From a checkpoint of a small class-conditioned image diffusion model.
Training: soap at rate 0.0027, 7100 steps.
Data: 98430 training examples, 4.6 epochs.
Rows from block 11 of a small class-conditioned image diffusion model, named by matrix and row number. Rows with one number within an expert belong to one neuron, the router's apart. Each number is 128 + 24 x the weight over its row's rms, rounded and kept within 0 to 255. All counts start at 0. Numbers have three digits each. After the name is the row's rms in percent of the matrix's.
Before each expert's rows are labels from the 100 images, of 14976 (inputs lightly noised), where the router gives the expert most weight on average: "patch colour" is the nearest of a few named colours to the mean colour under the peak; "peak at" is the part of the image that holds the peak. Only what is clearly more common there than usual is listed. The data: retinal OCT scans (Kermany 2017). In brackets: how many of the 100.
# router: router (model.blocks.11.mlp.router.weight, 4x192, trained with AdamW), inputs 64-127
# up: expert up (model.blocks.11.mlp.up, 4x96x192), inputs 64-127
# down: expert down (model.blocks.11.mlp.down, 4x192x96, transposed), outputs 64-127

# expert 0
patch colour: grey (70)
peak at: top right (28)
router.0 104:127093101113112142182140117132156146128118137108131138173174118110108096153130134135151074153166126107177136132158085119164074133138139099111143119117119122110164161128112130126117158127147123
up.0 094:152112154120148101132117138134094136138134100147135107138126129118110129116142163137091166114113130124113130099110136111118090174164095086127109149105143136108140145155159179134120131111124159
down.0 091:172064140150124150140119096104126150133136161144103102137129114110146103086112101143162084132139137129126144163146137140137145175112093086146099151156142122143133103131101171139147119136112158
up.1 107:105124082144097186127140095129147164135125084145148132145123148130154130105109123152130150135092165153110101110153132150105146109120114120095110153110098114099146130163135121069178141180164099
down.1 097:097142123116178087129109164106126155112136170158108142111127143135111105122130142143110158128090147102105111140116107080127156144169107137149095119132129137168134128150126145090094131098122108
up.2 077:136110122186083114147161138137090146126134148147158120159126140146125139126125069147135139180118138125107102127130113146144107163148102119136143153098129160100145127140083110148147132150147154
down.2 073:122108126151131081121079121147159110145095155124166154134156142120116135148141083095133122132139111121146145154131146146105115086133141123133154107123144170136146143081115141088135105098125101
up.3 079:154137111099132136116137141116149102159137087132141154140118125126104129126119140123161117104111115139105123141126123173107124148155124087134154118114101093116135159117117149077110177141143122
down.3 075:116115099125141144116178118118073149140131109121166134140157164102136099146132152101101121103150172162117089114135126129150152077168107130103153097111129124167120133198096129143131134094119176
up.4 113:149156105100112090157156091119134128126108098164144096145088158159112140156091109109100173128096149094143110064122142094079114095152173138145100165117115160092110101167148128155155099119159093
down.4 106:139190120198154179119165137151149122129132142155126102150080128106136079166090120137146111139113159153141152148146144162089144122135153152095119155114139091155114170148099172115134159110162104
up.5 116:132154123139122130174116131132174062112135124106141133110153126125169142112127136116171116105124144090105118135151146108106130090109132146145060163106116127110136144127123155119098121103084098
down.5 108:155159121090136130075145156103181080126126147111158127105136100118105154121151130110083147142133121159111142126121138163120182078183126145180112134155112100139123150132116093108108127159099123
up.6 110:137127155140159132147111137099167139118143115093120127125128117111117071094123117080082105138098129149101130149125178134161143109089140164127105138145129097122155121165153145128115171139120105
down.6 112:137133130126108135093148125151164124143129147100197142131123109154123124103136171109170137129097136114092083121118165129145155098164136176115119117164146154146135167140120143118103102088114131
up.7 127:179136128157113131146138149121160108105135126127128119110140141092130155159115165153143113168117095152116162132150122118108125161123144159130114169114137125198146135100108128114099109104119117
down.7 122:180130136099147134129132115143167131148108143133158119114142113121135137156126101123120156103139112110123168127105137134125172158147141147129120132150113144074146150109123153110151125141133114
up.8 081:132117136106128133107133089147172179197122135129159103167120102136141151097129110103129105155153147131104103152111144116076151140113106137165131121149121116045137151139137156071129174129119099
down.8 082:138098108141110137115117143148138104085135168159146133144107082101130093098136143099144099109129152147099105089161114159094097155149080095131117116165106127172110139133097127087106121119080082
up.9 090:094108123143135184155118110104119092101088077157141107146112141112137136116109184118102126140136099140117110097106146109135098094140156118144135122116140112097104150105150125153127122135143172
down.9 096:169143123112141188121131102088120167116148069078139128154159176090148108123144155159084105115136146159126134134099167120132136145124120160106134147124161140129145135097182115120128108124098106
up.10 071:152080137166154134146138101127173156116126130103142127136144117139109130110157093105120122136116145133087111111164151090139125099138127129126172113100112155154115134112142141124120140153170171
down.10 073:122100145074106136106141115151127090109118120125139084142128121119175160126135135104158050147082106121118141140129216127159120156140124129116136130165114151182148164119109152134136112118141134
up.11 082:113096122155125132158146139129109110077122103071140125175123142146140144109112136142116134138103144168129127103130126115136105069144122146157144137078156181146072147116071117097171121100139154
down.11 093:117171113107118104145112091151149154108122111175105135106121146131156117100149120114149113144153098174106128091101131121122132180146125126121134149093109184149196163127093106156128154106105123
up.12 099:133124139118126159169176135123142118137143108151134136144142131142106142091099138093162118199199121144102089130140136126112135180088089099135161107100121161099114176112130107136148156123152127
down.12 094:122093158128133097103160159168133125102149145143126149133133147151118080080119124102121116070186113121088114130139118146103134136151079126116143075133141104170091082098087114135153090108128114
up.13 127:153101131094099142135137132153135095070101147120151112155094124100134113118122140128137155143142112102128117114147132175142126133147098112125152116134116166129137142109095164108089112104133149
down.13 124:170148130165154096141134122141126117170105128108138126134094123148138132126106097104136147112114137168138128156091130091121138126075106126137159143093128087124121143107156156085187122159159145
up.14 107:102118131136145123185119124066135134098177125109136119113135106141124105105069133084120112125118131118116122133137141129146107092081165135131108097170111113124131155148124144114103142147093137
down.14 088:111147103139119148077132113163129123159149133126161149119119129103152112112061134100137100122084118128130121130127140138166121099144143152071133090136120160119124156131130114133145108104085133
up.15 087:117083107116181146174128155112161096147151130129161140160087127100131132164145175117124146115135132117141104141172092140097117139167104156094116100079107119143119143137153133179136149126180149
down.15 082:155113122143096139146168107129165118091115110113127139118116057140158135128141123116116149150162103142143124143105103103084154129105131191117097114113126133110091128113120129140090112136124119
up.16 079:123107135173073059140155144171098155143138115119150058159140147118091159119167127159128137147138107100102115124143130108130110108116112147146126136096111084124153134104136099134153109133142173
down.16 081:130118148153067059115098122151152103149094167128110173105117160098128096096103127109133135118159124094145088153152136113138144134096136135143120164132149101123106088104163150147129099121133122
up.17 100:140149090148169099118108141139122123088116147097154130142137135119104127134132161115095138139117099113147107110145129102144099072153182099095132139109119117155136156140127105180137142157173136
down.17 092:145147126125062168146100148118107122148117096106096098129147153153149171148127098113176129122166082114151142153161131137164113102115169123114150135142161134073128102136130108190144143141115136
up.18 071:139109128154135121123134132102133122119113173151140115151167150104106137097134150141113152119107106127108125128129144136153133108120146094157140154114144173092147122143113111124168122113160147
down.18 076:105100103113088146146094114149089128134168161133140134160130125114084126119135139119135121148122144106139118127095152120150091136090134141092132072157134169138090116102086101143147122129186115
up.19 111:075081097126147099155111138136101133129137104150150118118171153173156125133104162091175103117142097148144113132144135112181144119118138134130156118114126130141146148117112129153132111136158114
down.19 108:084144109136092155115109092142094125169139188138105114099164138111119133132112118088124131154126096088138128117140137157165109114124142146134096134126134130113128127143148129153134134127155090
up.20 080:113132108154117120099092140114112131129174118092146114152137115143133061168120156139150157144097152088125098096147119124128116149143139096106145123124086092104143122124122086062098155175171102
down.20 083:130138151091147131145112152128107123104151129123121162093126082126126184125130117123106134133114153124124114125156068129145125126117140121148144119110157116122137158138175080101145143114139117
up.21 097:131119132106124124105101167134113110127170137137123128127141098164154098128100146104182109123135143130140121137115155130084173101110125081147135144154095135141133170130146124143103144061135131
down.21 099:110139111155124107146139098128111116109135126169120140149142145090117111140087094132064075127123132139148147119113069129071170115125158091112145132118087156136114097108130121113146116129132117
up.22 087:166136138121145132109091138121141150123142129118143116104146130103130099143133143139106104138165117134126104104139115150166107162148140147078150144153127132124134158139151121148154117184196141
down.22 105:130110143114135129121109144143113119120103126127154118108130086169138152140166105139144175116132133146154128147109100114168085126118123131130169136117154117133120160125122064137159147117187132

# expert 3
patch colour: white (31)
peak at: middle left (27)
router.3 090:141170127096123096168128163134121156148146123120134143149111092096128094108121110129179119146150130133105135154134172122126195100094136117130141159146127114139103133147125196135106182084086126
up.0 088:127110150124168140113093122195117118096107165126159127126178145143126149146157148116150126132083171134133095164130090120155079134147172154120142116161141127142147138148137111153140118072097152
down.0 079:105095138153115099114149085148130169126080132086162133148183158124118121094109137133127093083146181139135082087129114145123141177117113126121144152106148117169121108129123112163166127141152130
up.1 068:104151110094112156126141043086136168111100095134169158138154145168136082138085096132145142127108120102121139145124150154131160112104147140133104140129157137107099115157137113124147103134137101
down.1 071:145120101107098151148096124072101128093113102129110096127150141108111158131144116144145134167180127121137141153119084114123162112155112134133141133143106118094121123140168117141084148140159139
up.2 073:128106122163130155123101089158158105110115136116150170129157122147160131145135126174139105143135108124113106136163098125122120124131143137160101097131098100156141190172156086142154100141104156
down.2 068:096097168147158124119144111136113149143117123153184133137129099166128098101164136160174079127123080123125086144151128175143105111148086109104143126105156132119116091095143145123096120113147159
up.3 123:082124104135094121139113130107142114163140117130155160178086142131144134186116124149109159147121126116095114131146080175130132123191096107105115104115117081156151134133154118173115127137172146
down.3 111:134118126139135137139129108121114079061128140155082172146118093130168115164119100115130134138127135135114096147141135118123154124101060149166121136091133174117115109065099129166113116135112119
up.4 084:143155122125121122146118065148167106129120129100139140167115125124150147149104164105127146121088121154095139136120112133098080108114150096137129098117164126143186151155123110131132134130159125
down.4 072:122129130127156142107125120151136099144173133127161094168112107142136160146104154127134165117120101150108112132106102126142133122130130133109124119170098136088169137119155143115107128104138121
up.5 113:124102124123134153110173128104167112152127119156150107192140126129157125132157118125108114123156134159125136133138089159108083126122093113120085101135112162108117104133171127105133145157152116
down.5 102:116157115121122098157152127169163109098121144134090109108135124144076109158126154129084139127131161089088101117109123103133154142154100094130120161109124120148142135142095091077136098142152130
up.6 117:129133111122156100113140098112177142089149118129134159092127091093110116113164076074120119125078138130143112149121114129104133144119130102184159118149187112152108150147174090084112108110137116
down.6 117:136104134096110126131149131152161122157107105157179185094111095177146175115171171086131109101074113140143106109126088143121093127151117123099164112098149136115124072140082129078129131121164124
up.7 105:130121092133098090165128172143082097160146101151149119171144156148174189107096124089141147129117133177141107160123156145162142151109123152150179113134120120130086161114137107139089088125169096
down.7 105:124125141137179108108124086112080113115113165150131148143175105120086085104119091146103108144119124092120145114144128158139165198126131147135117099120135148108068094090128117112156131134155101
up.8 094:159134101134108115133134148093135127144151099155142130135113153119122169142120105094122155136095139147113090158120155093148178115151129190191151120158149132104087146158116093105089109117069131
down.8 110:123126127138119127121113077095109110129112155112120108116119202097118142131141121139111119186096105132158122146140117145118158115138129099131116123139130149100149158150126158113133156092161110
up.9 133:079122156146144126122115126099148149135120128129144146135139104117141143113186168125151122169066108101124119142163128163106053121131121086175097088126138123143127137154171085160154087134106128
down.9 127:102116178145148105111129096131114143108137117126147134152118098174122159129163086131116131087074107148109091100097088114139080122153091081166149076125121134098073145124144099153140125119149125
up.10 083:134148103151153104156137112147175141137064063099164136140125146132131149121129147121089109130129148127102121112142104131107139121077143153143136120165149101110107142140119109123159117106139114
down.10 089:125109132133140111158143144100113104115084084160163142123169076105116112141117090129120173110117155110160152153134084084108139102126182137116122136108156128133119130148168123130128125178107103
up.11 086:162128127130130127102142162124182099102165151091168131125155128123156175155166115126086124127115152150111093129170154103151130117139142127158097119156162140115113138180088085104099098100119131
down.11 077:177129142137065149122128137123109128130147110125119120138133047123120173131120120092107132153142159104137122127155105158097158140131119118171151132179129111121135095072100160108121087143125138
up.12 095:176073120134138094129138092114145123136103138125148152100108089168128111144155136116132116151123069144142080147145168177154103106132118097104123092171209116121141125143106125132157118172134110
down.12 099:103136084100135121148109169120116100091143112137119117123137115155112121162124112148124074154139137138144183144148131146106083129123135142152138086140072114142118118129157110124123129113139146
up.13 087:177115163155156117167128148130128078083167147129141096129167107123101101128115137081120143190116121144109077135117103126144090144177137146113093098133160137121127141129132100092084124121124158
down.13 076:158151132124111139110122097164099136184197160100090130109133128106165134115113103165116152148137207144123101101154180146130142113102108134072126105171152123134114145121162163153120128102107134
up.14 155:105129118136136092171088165192136121122119133096138086122098119136164156128125094128107179122143125136144103165142147132143143102107127133172159146133111102170134134155128137118153106104120149
down.14 177:106183112138110178114093092082133147142103122103116090138100132101115133136120159130154152148127124130167144097123153134135121092141128108092103185137112151079147171157106132126089125163121161
up.15 074:110121121139149076123116118157131100109132127125158168109130124196138181148143128167105136129123118104121115140114090162084105134167152131161124113173140125153122151137132106129104106130133111
down.15 085:120102160114131105111145168179174112115086125118127164091135142118126176096132166129120108082141101115125126121112127102131075140137123132113164138130146091148123135132151090151114133106111124
up.16 069:148078102123144117105139136142151139131132145161157111138158167124098117150152113119128136145124077141151136178177127153150107114137151102098070141099141149123165167151138101089158105115152132
down.16 076:130130117117180150125123149140116147096119106095113133137120126111124132179171182171148086120125108116135108144112120098131128140136154155143150154146115118137117147130135103067071123135108116
up.17 106:131120120148133137129104137146154099112143098119154160155106097140156087138111159162154144147123103086148088190148084146105142116111107093107157114170101117149147156144149118163120114111154118
down.17 096:118170128137127139126098122115123078126149102123110124095106113101132141135099124111093094114155101124141090155136113156080115141125134121119126084092105109108116129142121079155135135151129132
up.18 080:117115148134077101154137115094115103104158142129146118162125149141098127149127146124130155095143122117140075149140098154124143099137125123138145138129136135127104112152137118143143104147128172
down.18 081:145122156103141117100105114100139147195138127131119155139160146137141117161143116148096124166135132128111138127124100164131139119106127114150141133104153118128142142161154066113161115107076145
up.19 069:086131112123108135110153125128149088114142116136152146110132144100148124152116189134108145148120127167093122136112109113148109116081118156154102147141140125134098116143122087103092074114143102
down.19 072:091098108116127111149170110119137136164115146118154099162134139073141089118119145123149115128110174119134092114130109164131118154113151146098147124114076142179160129134086081096109135140158143
up.20 131:141135100140129114168087116100139140085118138102159122114129095105116104140099173123148099087130116146141121135118137128141140099131153120127135092157152102186140144155110099147102119109087167
down.20 112:122137162112128108089099130134147147166137131096115131104145120160141143118118097142094148131118120142151176168121142128168155102116147156130134082121143163062126135111176118137158130156136160
up.21 091:127075097137151084151115108118198127122141106140156108172142124147139167159122157139147162123138102132131102148105107151119123111111160110146100107148099104151169155136146121147150089095102122
down.21 081:100171132131155165137126127141168113107146109128132075152133127124116157129099150165135143143159146145124145145114137119105143096136123110158133147123138149117137178095107134185107160118111133
up.22 080:115094121145150107121100116097129144123153105092152097142091116139156149112108112111125132141103190127179132155131136151096112137111116096115139136103120147121145149160131108105115071183157114
down.22 074:143123151078128133135096144115137128145146141125134132110151135137136131134141159116147181147128121129100125153130137159138077120119063154130142109140136146153144110129107098152124124120064145

# expert 1
patch colour: grey (76)
peak at: top left (35)
router.1 105:135114142166134138075122103109105105120101109147115125096107146161133135120134126126094157111094120124118126121094127127101136119118145155139106130126132125146120084126142071133144074192121124
up.0 084:126126129143121182062162113142138103173126109154125150120131140138110149157159110181146101065133138124091158110109104134082148166133077103179118147149139175079126102114158126106175117125122167
down.0 084:129128124164102155104106071111135135172137158114125116157141151126140148106117112127136126128080120109190119120111172164159114090132173149100096120163123150074147137110144119146155114175110108
up.1 114:138138099105145114179167139173148122136122147113140130134137122136150127151121109094106120134133090153153113096134099063148169108094128131150141127132117185152137135138154128186145102133130130
down.1 117:131129148162098167096144114118124127144121095092172122115122149154130153151092137118145118125131089097146144146130169182127123109158056116115107155139176103095127136100109145166122150107143111
up.2 088:118151121159199108112095105137143134111119141117125135121114135165078111112111115098089107148112130150140155072123108128089124093095126121171122134103134129155128088140163106179185113129139106
down.2 090:129110127168168138142162165137130076106146124135085135166132110137096131138132108119125109124122125119138155152154120130097133169122117139184113153104135076120111131076136124113148165126145084
up.3 092:052127113137140096120098142139094131119140118109139161091158158129120150147152138170085107113084103128176151112121105138116097155155131147181086118118155109176137151099137103158135105128138128
down.3 085:115129090134133138115115124144163124136109150143114113113115121131100111166115171104139122145083132095131097126083121124112131125194106101087113120140140140161110165140100111147130157106185130
up.4 137:127140131142151140127105130159092104149139153121142111109143127124144147089163103147097150140140122160095103154150172181112101113109156140148153140086150101149171148106125140135164122118114146
down.4 134:133136107100106118154095141104090106130122100115149104123138084105116121103172167136160168134181114085125139130142135081131094101138154152124121145163117142097157124123135113145089104134141158
up.5 083:090128137151126123104129113151126129110121102100134123094162133141114132118185135111096112126125146126093138141143125118088109174180128107150125122132174140139150149113118103101110104116142067
down.5 084:145148120128139120087102128169132114132155130142130164119070128116135109145124117135106119152129091101127161131127148133100159093134125133118121147123153126085090209129143131157108154164104183
up.6 086:083155099123104132129071167114115096101135069148137113120112152159146142109092112139136114101095102123144134130133096092086117133132112128152123141107147121125129090127146111118158110098138148
down.6 085:133105144091073094151114107171151181122145109142112127129157128189134112119209098162123098143147124133123096112089120078109120127128160122135168108140172144151144082125129121106166113121096127
up.7 105:123144098108167134130100159101119168117107185154154096119104133090145158082102114114167141128126107145145102122153120140161121137125137132140150143131112135091076127147130106091105144128136112
down.7 116:113073117120175140093144124133137096110171158104123117134159097114149149152146126163184114147086131149104105097131101136115106114104107126123125133140117112074143152127121108129149102147130110
up.8 113:093161121153123112125143112151108092105151109124145129137084182107129101124142144111140174143136092154159077138151162142106096114141191144122145134104120146098145163111167135153116144092106131
down.8 121:096132103129134140122162131122106111149128148142119122157099152164141111127153110105120137094149103082181122148136137111089098123115193139121193133158141095159143126115121136135121094108124116
up.9 123:163138136142088144145140158093164122121123124132139129111149140065154127176177155148177143147082149151111122161147152121132098135089145140119118160097122108138146112123123117129096162117109126
down.9 132:156137152086157128114122074149150154122105156139130146145143121155098164154170111157108141107142140123129122108117146134128157116177163169150087134159144130111140162122108116099141104152103128
up.10 090:102111120177124097136143135118147101102144115125133112121146162147129169107158115114111124124132122128140115133148120147112104116164166115142124148097155102091115117130147101079130096132142083
down.10 084:125118160100140112101131097090121131149112144126137129158122157144181133118157121109141111122102090120156104134075154086126091134117148131113136121118163137124134143128155087125152151165142113
up.11 092:113160131098155131113119070111161098160105142147118131162128152149169130145117106123078126136127126101112141123124112133145110132118112166167111100138107145131096133146155124101168087090127123
down.11 085:165142115178094101173098167120147140123106075155138141134156063112124105137129141098157122098155135117120139099134102127167104126134132137150123108089130097146107139158128157120092133095138122
up.12 110:134160167118130093161118132128156120121135119159141165121109140113130131142082153131165166150085124078106092148155165076149121152146083117124110117120118125131095118176102138141126127123122125
down.12 114:140130183129108152100122138145160130128144146133143171134113145156124166148097111130090094113081124165115122104123148168162137138150088134168133109100137128160098147159122145114131142115127121
up.13 107:112142122156142107129127119171143122110115119138134117109162180152101120141107156151129165143113207159130117124120090129128130149115129129138115163108105133116176132122140110127128101112091112
down.13 093:115138134100114122080132112113141137153101128127119121132131113119153124156089137132119114133106181106134093126133092163130136129159098124124126161160095146149190157157126100147118148113122131
up.14 092:134153140142136112155090126127123087098126124080140101112132144168181137116073097125143127109109127068144160148108122092106116149180120131174142149125112135096138102133134105094120143095149163
down.14 090:132096160115113121161152122101126123146082126145140167125138119144171128151123134106149122133134106080111128172136147114104180142150103140158103145147151146129152125125117160185092141037129136
up.15 090:145102129137140098112118149155155114134107131128131109126152144073157113122131145131101132116088132168152131146174128152083078146105136077156119124061158082106128125114188119109130119116135143
down.15 083:106117127145145111120152073142130162154157128142138142129100106189191119147127114102111161132119112128108113121134080106124075149145098152088113094151134135147138133101107167122140108111164125
up.16 095:108087097145143164130098125128147138108125098147135112101117146163104146113151160132108093074104138089117187123116139116088146142102139155158101129119112140097111066099133097138147110111147139
down.16 092:077145107131112120136105147113150126136181141150068114135144106096137104176140088117100130168088113133120142122136143163108137111090070102145114138107110140142164139115126106108122117145091107
up.17 086:180104111154134092096107152140166074093136133147132141122141159124104140156145148117129109106113160094102136095122093094084122144178170122150103099133152170147130118108154125140096111122120130
down.17 086:099130170127152132103096167132155125118099135115102160063127092133129153127147134152151151131121089084118140138154147146101110125161097119098107145118164091087138146140139112088116138091125112
up.18 088:141137138114145122127108144118136129102126099115128096119101155167156125092089107155061095183115147121124140127147081139110122088162176119135131106111130128115122081155089142143120114119093158
down.18 082:079147120139131077114139135136107129059130121105114147099126120121097106169172140162110137151145120103091120128154117108145114163112113153139116137079122159127104111105132121148111133103170089
up.19 107:121147152163159084114135150122142141097111137135140102115131150129121103107100096155144130147158130121157103155110105171116155171093151100145134116099139118135166159124085131119133088132091180
down.19 118:143151160093111167141152118152122162139086095145126106107129150146166126073097155123083132124129128154146122135141092088147157153161121092121181154146130125124143098147167116125113143112093132
up.20 114:114116106123129128119113126105078142133082158125149104123118127148159142097134134115118116100148176156102194082130120070144135130108152146163114152142141154125061132203102131169117115095140158
down.20 104:114141129134123136122127143172113153126094104135072104074114114099101113093136123103121104132153175107100155158169128166158146130169138145133125108104150081127101098174154152147135134103146160
up.21 094:122145128183209100079117138106152122137134138162135078108159147152105139118155143125123090084117142109102121132130115123121118148162123107174134087121130050156130154137154096131117140165121172
down.21 088:164160126133140130122112102157104161099125143198098089134083133163128082069126099177113153162123159168121120140098110100111100144138132112110150129141119174149100146141124127095160141113171144
up.22 104:137078078150118092139165129116105117162087108124137031113085153119098134084130123081122125097163117132131111148126126099123099094137124076145132139133148089168091159139152111157124156143147126
down.22 098:146086100117126151157158124133094125101125106124093068153085147142144133106146104112120126161150124126116147110103113136132102127114151078101144071155164143107083144134113171151180126126152151

# expert 2
patch colour: grey (74)
peak at: centre (35); middle left (27)
router.2 100:134158148161119119098120119148118112115161136127139126104129163132095163145137129140100193116122137128097125115131124126100089143151135121124103087136122117142080132085146163096136090118115135
up.0 084:168065143134136139135114107113162134098154133146163129137133112130110116122119108116153115119126151136128085137157122167143169130093093089130097124148109132129134150141132120126103109125150120
down.0 093:093123143124142114124121149142128117118113119154122133123123162121089157126153158177111107096116107124146134126148084101121146158128124122130145148134121098134176129137130135134084137142107162
up.1 095:114121105123116119173137148106146103125110107121164148141143098127150129130111136136130108141135091159117106158150141140101120125140147102163128105151177160174131172180105107147103074106109086
down.1 114:116132124138132089156138155136092128118082171159169113106127074138127132136097109112105128159112139094128112133161102161109150158123140154135136117103139112106135173150084126143143094134128130
up.2 149:154135097140078124118127157136125088126143078123138119134146137121125106129088133105136145110118129135116149110123133143140071107140132128124131130133127135093181111154135144147091124093146107
down.2 148:143124100153176135141126116124152102138180134146150135133134110163125107149100100133132129149151127126115134154140133120113151129104134126151123091125139115149147157121142145133164104116128150
up.3 096:157137127110123107146153129110167124116137179124158147132158109116147150138149164101111079121103133129080147116118111113158151122129117114139132120135107125146110144151096084083112124152142147
down.3 107:120124140127124126145118150153084147122144148156120090143093179102114115104109105112084125135156145125149127150139156119110112150132157151143145141159125126143113108108110136165127071146149143
up.4 133:155100119127153123098093113135140174134112074121142120114128123149138115102118153141131102112125123124104132112138144142083109127109130112168137094113145104088118129144201096092128096125155111
down.4 121:131077125116102124128108108130122161135140184112144082165120110161142126111102097168110083159122108126135108139098156102077110132147134139108136070138152141150082148095066132104131157125153126
up.5 080:101126116143108180133170129160143101106144121152164159151116110125143120154092129112143113139192156125133102147134136126136131133132103135123139115150080159109194120150145115164143126107100125
down.5 082:134114103131131124087133099180130169072151162112124121119176122120124136153070105175101160132110157165142127075121097144121134116112079133164104117113165135139124121125159139143117166121154114
up.6 091:168071117118157112154144148124208110105104160084158106133114116128096127119157092091119118082128140089098099155164138179172107139144131162161175126140107137128121140166138110122118106136128148
down.6 085:119121089162112115113121104143161098133119136118116096153122159117156121163153145147117146169156192158128132137118129107128148103094133150139143123083111122146107151135109104147134129109185157
up.7 092:114089071138170124138129111132143140176162110146170122161146088055144118118129147119122076099125114157129112138126109112148132120107141152147126164155114112116080153196138121144126114114128126
down.7 102:148139162082119135103127135145175102150090162159153127106116098105137149117114134074160088158127144126155120148117075121118176094165140105159132158165122120115110106134135125133135141158108117
up.8 110:124107112143126162129140128156133120117117120130148133128119143155107126129151150106089142143136125146139141123083111110136125119102133117144090160149170136081166128169158137127152100132106110
down.8 101:143167150133106093102160125102169126178097113128193173120146146156143157127097154083170087130103108114141140127127129108143145142130112133116173166128129150119119126134116147123125118128119109
up.9 098:116112104149172150180153112148104119115125146144156162136136141123146136137158093154116116104097150175143130129135103144112160128131123163164133115111156123083151116145143132124115109083142140
down.9 093:148145099136126144109153130107093151165122122134114168114126091078088112100128139113139151162138167103128140126135141105164150136139126145154159120129118147135096130137125120145145140122122151
up.10 086:134108132158140111197165122156209145133121131129144120172149128126084085120149154105104109105122123145131068164160159133133121083139128093100131135153169132110142144125077131141145144125119113
down.10 081:149125128132116140117112136151121110110119107116114154144071129145107166080135121112147126113121105153134118145110150122153112131106142124102139133152136109103075111158137143142143101112102144
up.11 083:113114136083117112130135134141159156150178132143147108179138083119071125144106124126152133109097099154120055120140125142124131120140137144137146126153088141121171135155077111157114122111136125
down.11 095:073106155156114150169145136123097136133121094134118108147098190119159147116120138091112139108112097142126131110120127110132098150093165117087151114102162153115169131140140098160137110098107133
up.12 133:102115130163146077129109132140132127104062137152147111087140124130108139092127124121138113119135123101129125121128113164096174146111134131161128128138142111110200127173126105108136087137120149
down.12 129:118140130142119181148120141119124132152080064165097122110149141154137128106098153111140136096108130125150130125178117130154150137143103138113143150131112185156168093140122096124114148129114158
up.13 083:156090133116110103147107136099152108108150134137164125152124094128145146107107144149126139104137130132152161192124128141115142129091141139135108122133157116116149157132148130149119106117131078
down.13 090:148101136083092092110130129094152090076110133112175110115184147103127114114184102092128142145107153128116128120112098136145148119106145084125095135140112146144134135138132109118160131137134131
up.14 073:099092115123113148155159127122160130093129106122156128168129122108159119175110104123142148153108117140162182129131127135131125120146121174160098107148091166122140101142141094143089106124117130
down.14 076:106074073168197102171156131142126105106117097130148113145089119112142138159114130121117166123109136142139133162083143084088144142131152141130135106086130122073149151138118163143158122162166150
up.15 130:086112134165112145115123142116131106153147109156154125149091112126137105123118143146128118143120115126131162177134108127120149115121129159158108088145121104130120091158160105176127099130129143
down.15 144:107139112116154122125137137137132126092169110128147159138085090147129114153138142138132143090126101143098118104133171138120105105121112157160136078101103146119137166123106130163144134119138151
up.16 132:134119143125108164103126121176137164114136118144145160126134151140134095111115158126146148154125179123113078125105103146112137081097100144122111122127076104134111163094160089122158108142094117
down.16 124:145124120142168101145101127068158171128129151129099141140149098119109157132109100137135117134127176157092124156130116130119124082194097115121135121124131152121138129106104111118094130150130131
up.17 129:131090122135139113122110113082111148104089135134150105100119123152107124131105109118145083127111104086144143148121118177098143079138096136170126140139172143163149138131140121136142075146134110
down.17 128:136104151130117136138076142180103159133109124152120098128124107144187106122103139122130156138134131186151121088116125091106164078111108101106119147111117109109132099095134131138139115131134108
up.18 080:119091107134164149125146131137167136115155090112149105148133102168142163084107141170153138145096111179122113150120133111130117138118154126139146104190111163095158176157119138146105108125128073
down.18 076:118123124157123105144132137112122134121116141099094109096138154084133131118127120132132155125103163081142134136146145133124122154097150097098144165131125108090115176128131110100150165108157072
up.19 071:102070139149130144112139092129160174122148114128162181143146169123143098130111131117128116158127118156141058145106142105109135165101093141126111179153132162131151153133095125129137113083130125
down.19 076:131121101122178147132131127151147123102113092131093094168090184130125109118137096137148143101110116150137077127100112102124117185130160082137135148107109129096137121135155158139143085170154109
up.20 092:097099119135118154135134122138113147089130103153169133135103129130099089145161128076154148159132144128120096124137133143134146107110104142153137107148088155096155128171144116126138068108157110
down.20 100:085123124120164098148098144158097141165115137155158138141118151138180132124159115107127126089120143125112121195131073139081118107154106149105138132147129093177159154070117128110117134139137094
up.21 096:100113152141145152115106088112177154118132097130141101178143126119156134121149131123154105124118167116135142120153140099134133116094099131154114126170165150138105131136140137120132106096165140
down.21 095:129171108118122111122108155124141153119129132125104146140097147110118147129162134141125177113118187143134101134144183163166125125143112121131118133123114117116153102137100145133092124110136132
up.22 092:128131087169114126150174167129112108129090133109151151127094096103152103069162110114149097136110144116156155153121134140119126139128131085085186114129120158127170152164136171117136126124169147
down.22 096:129105090179093145103084125127153135061153156155135105170141130118066105169095144153142100137135157138140107111093131149127123147146098109112079098113140128137092109142050095106092131091159141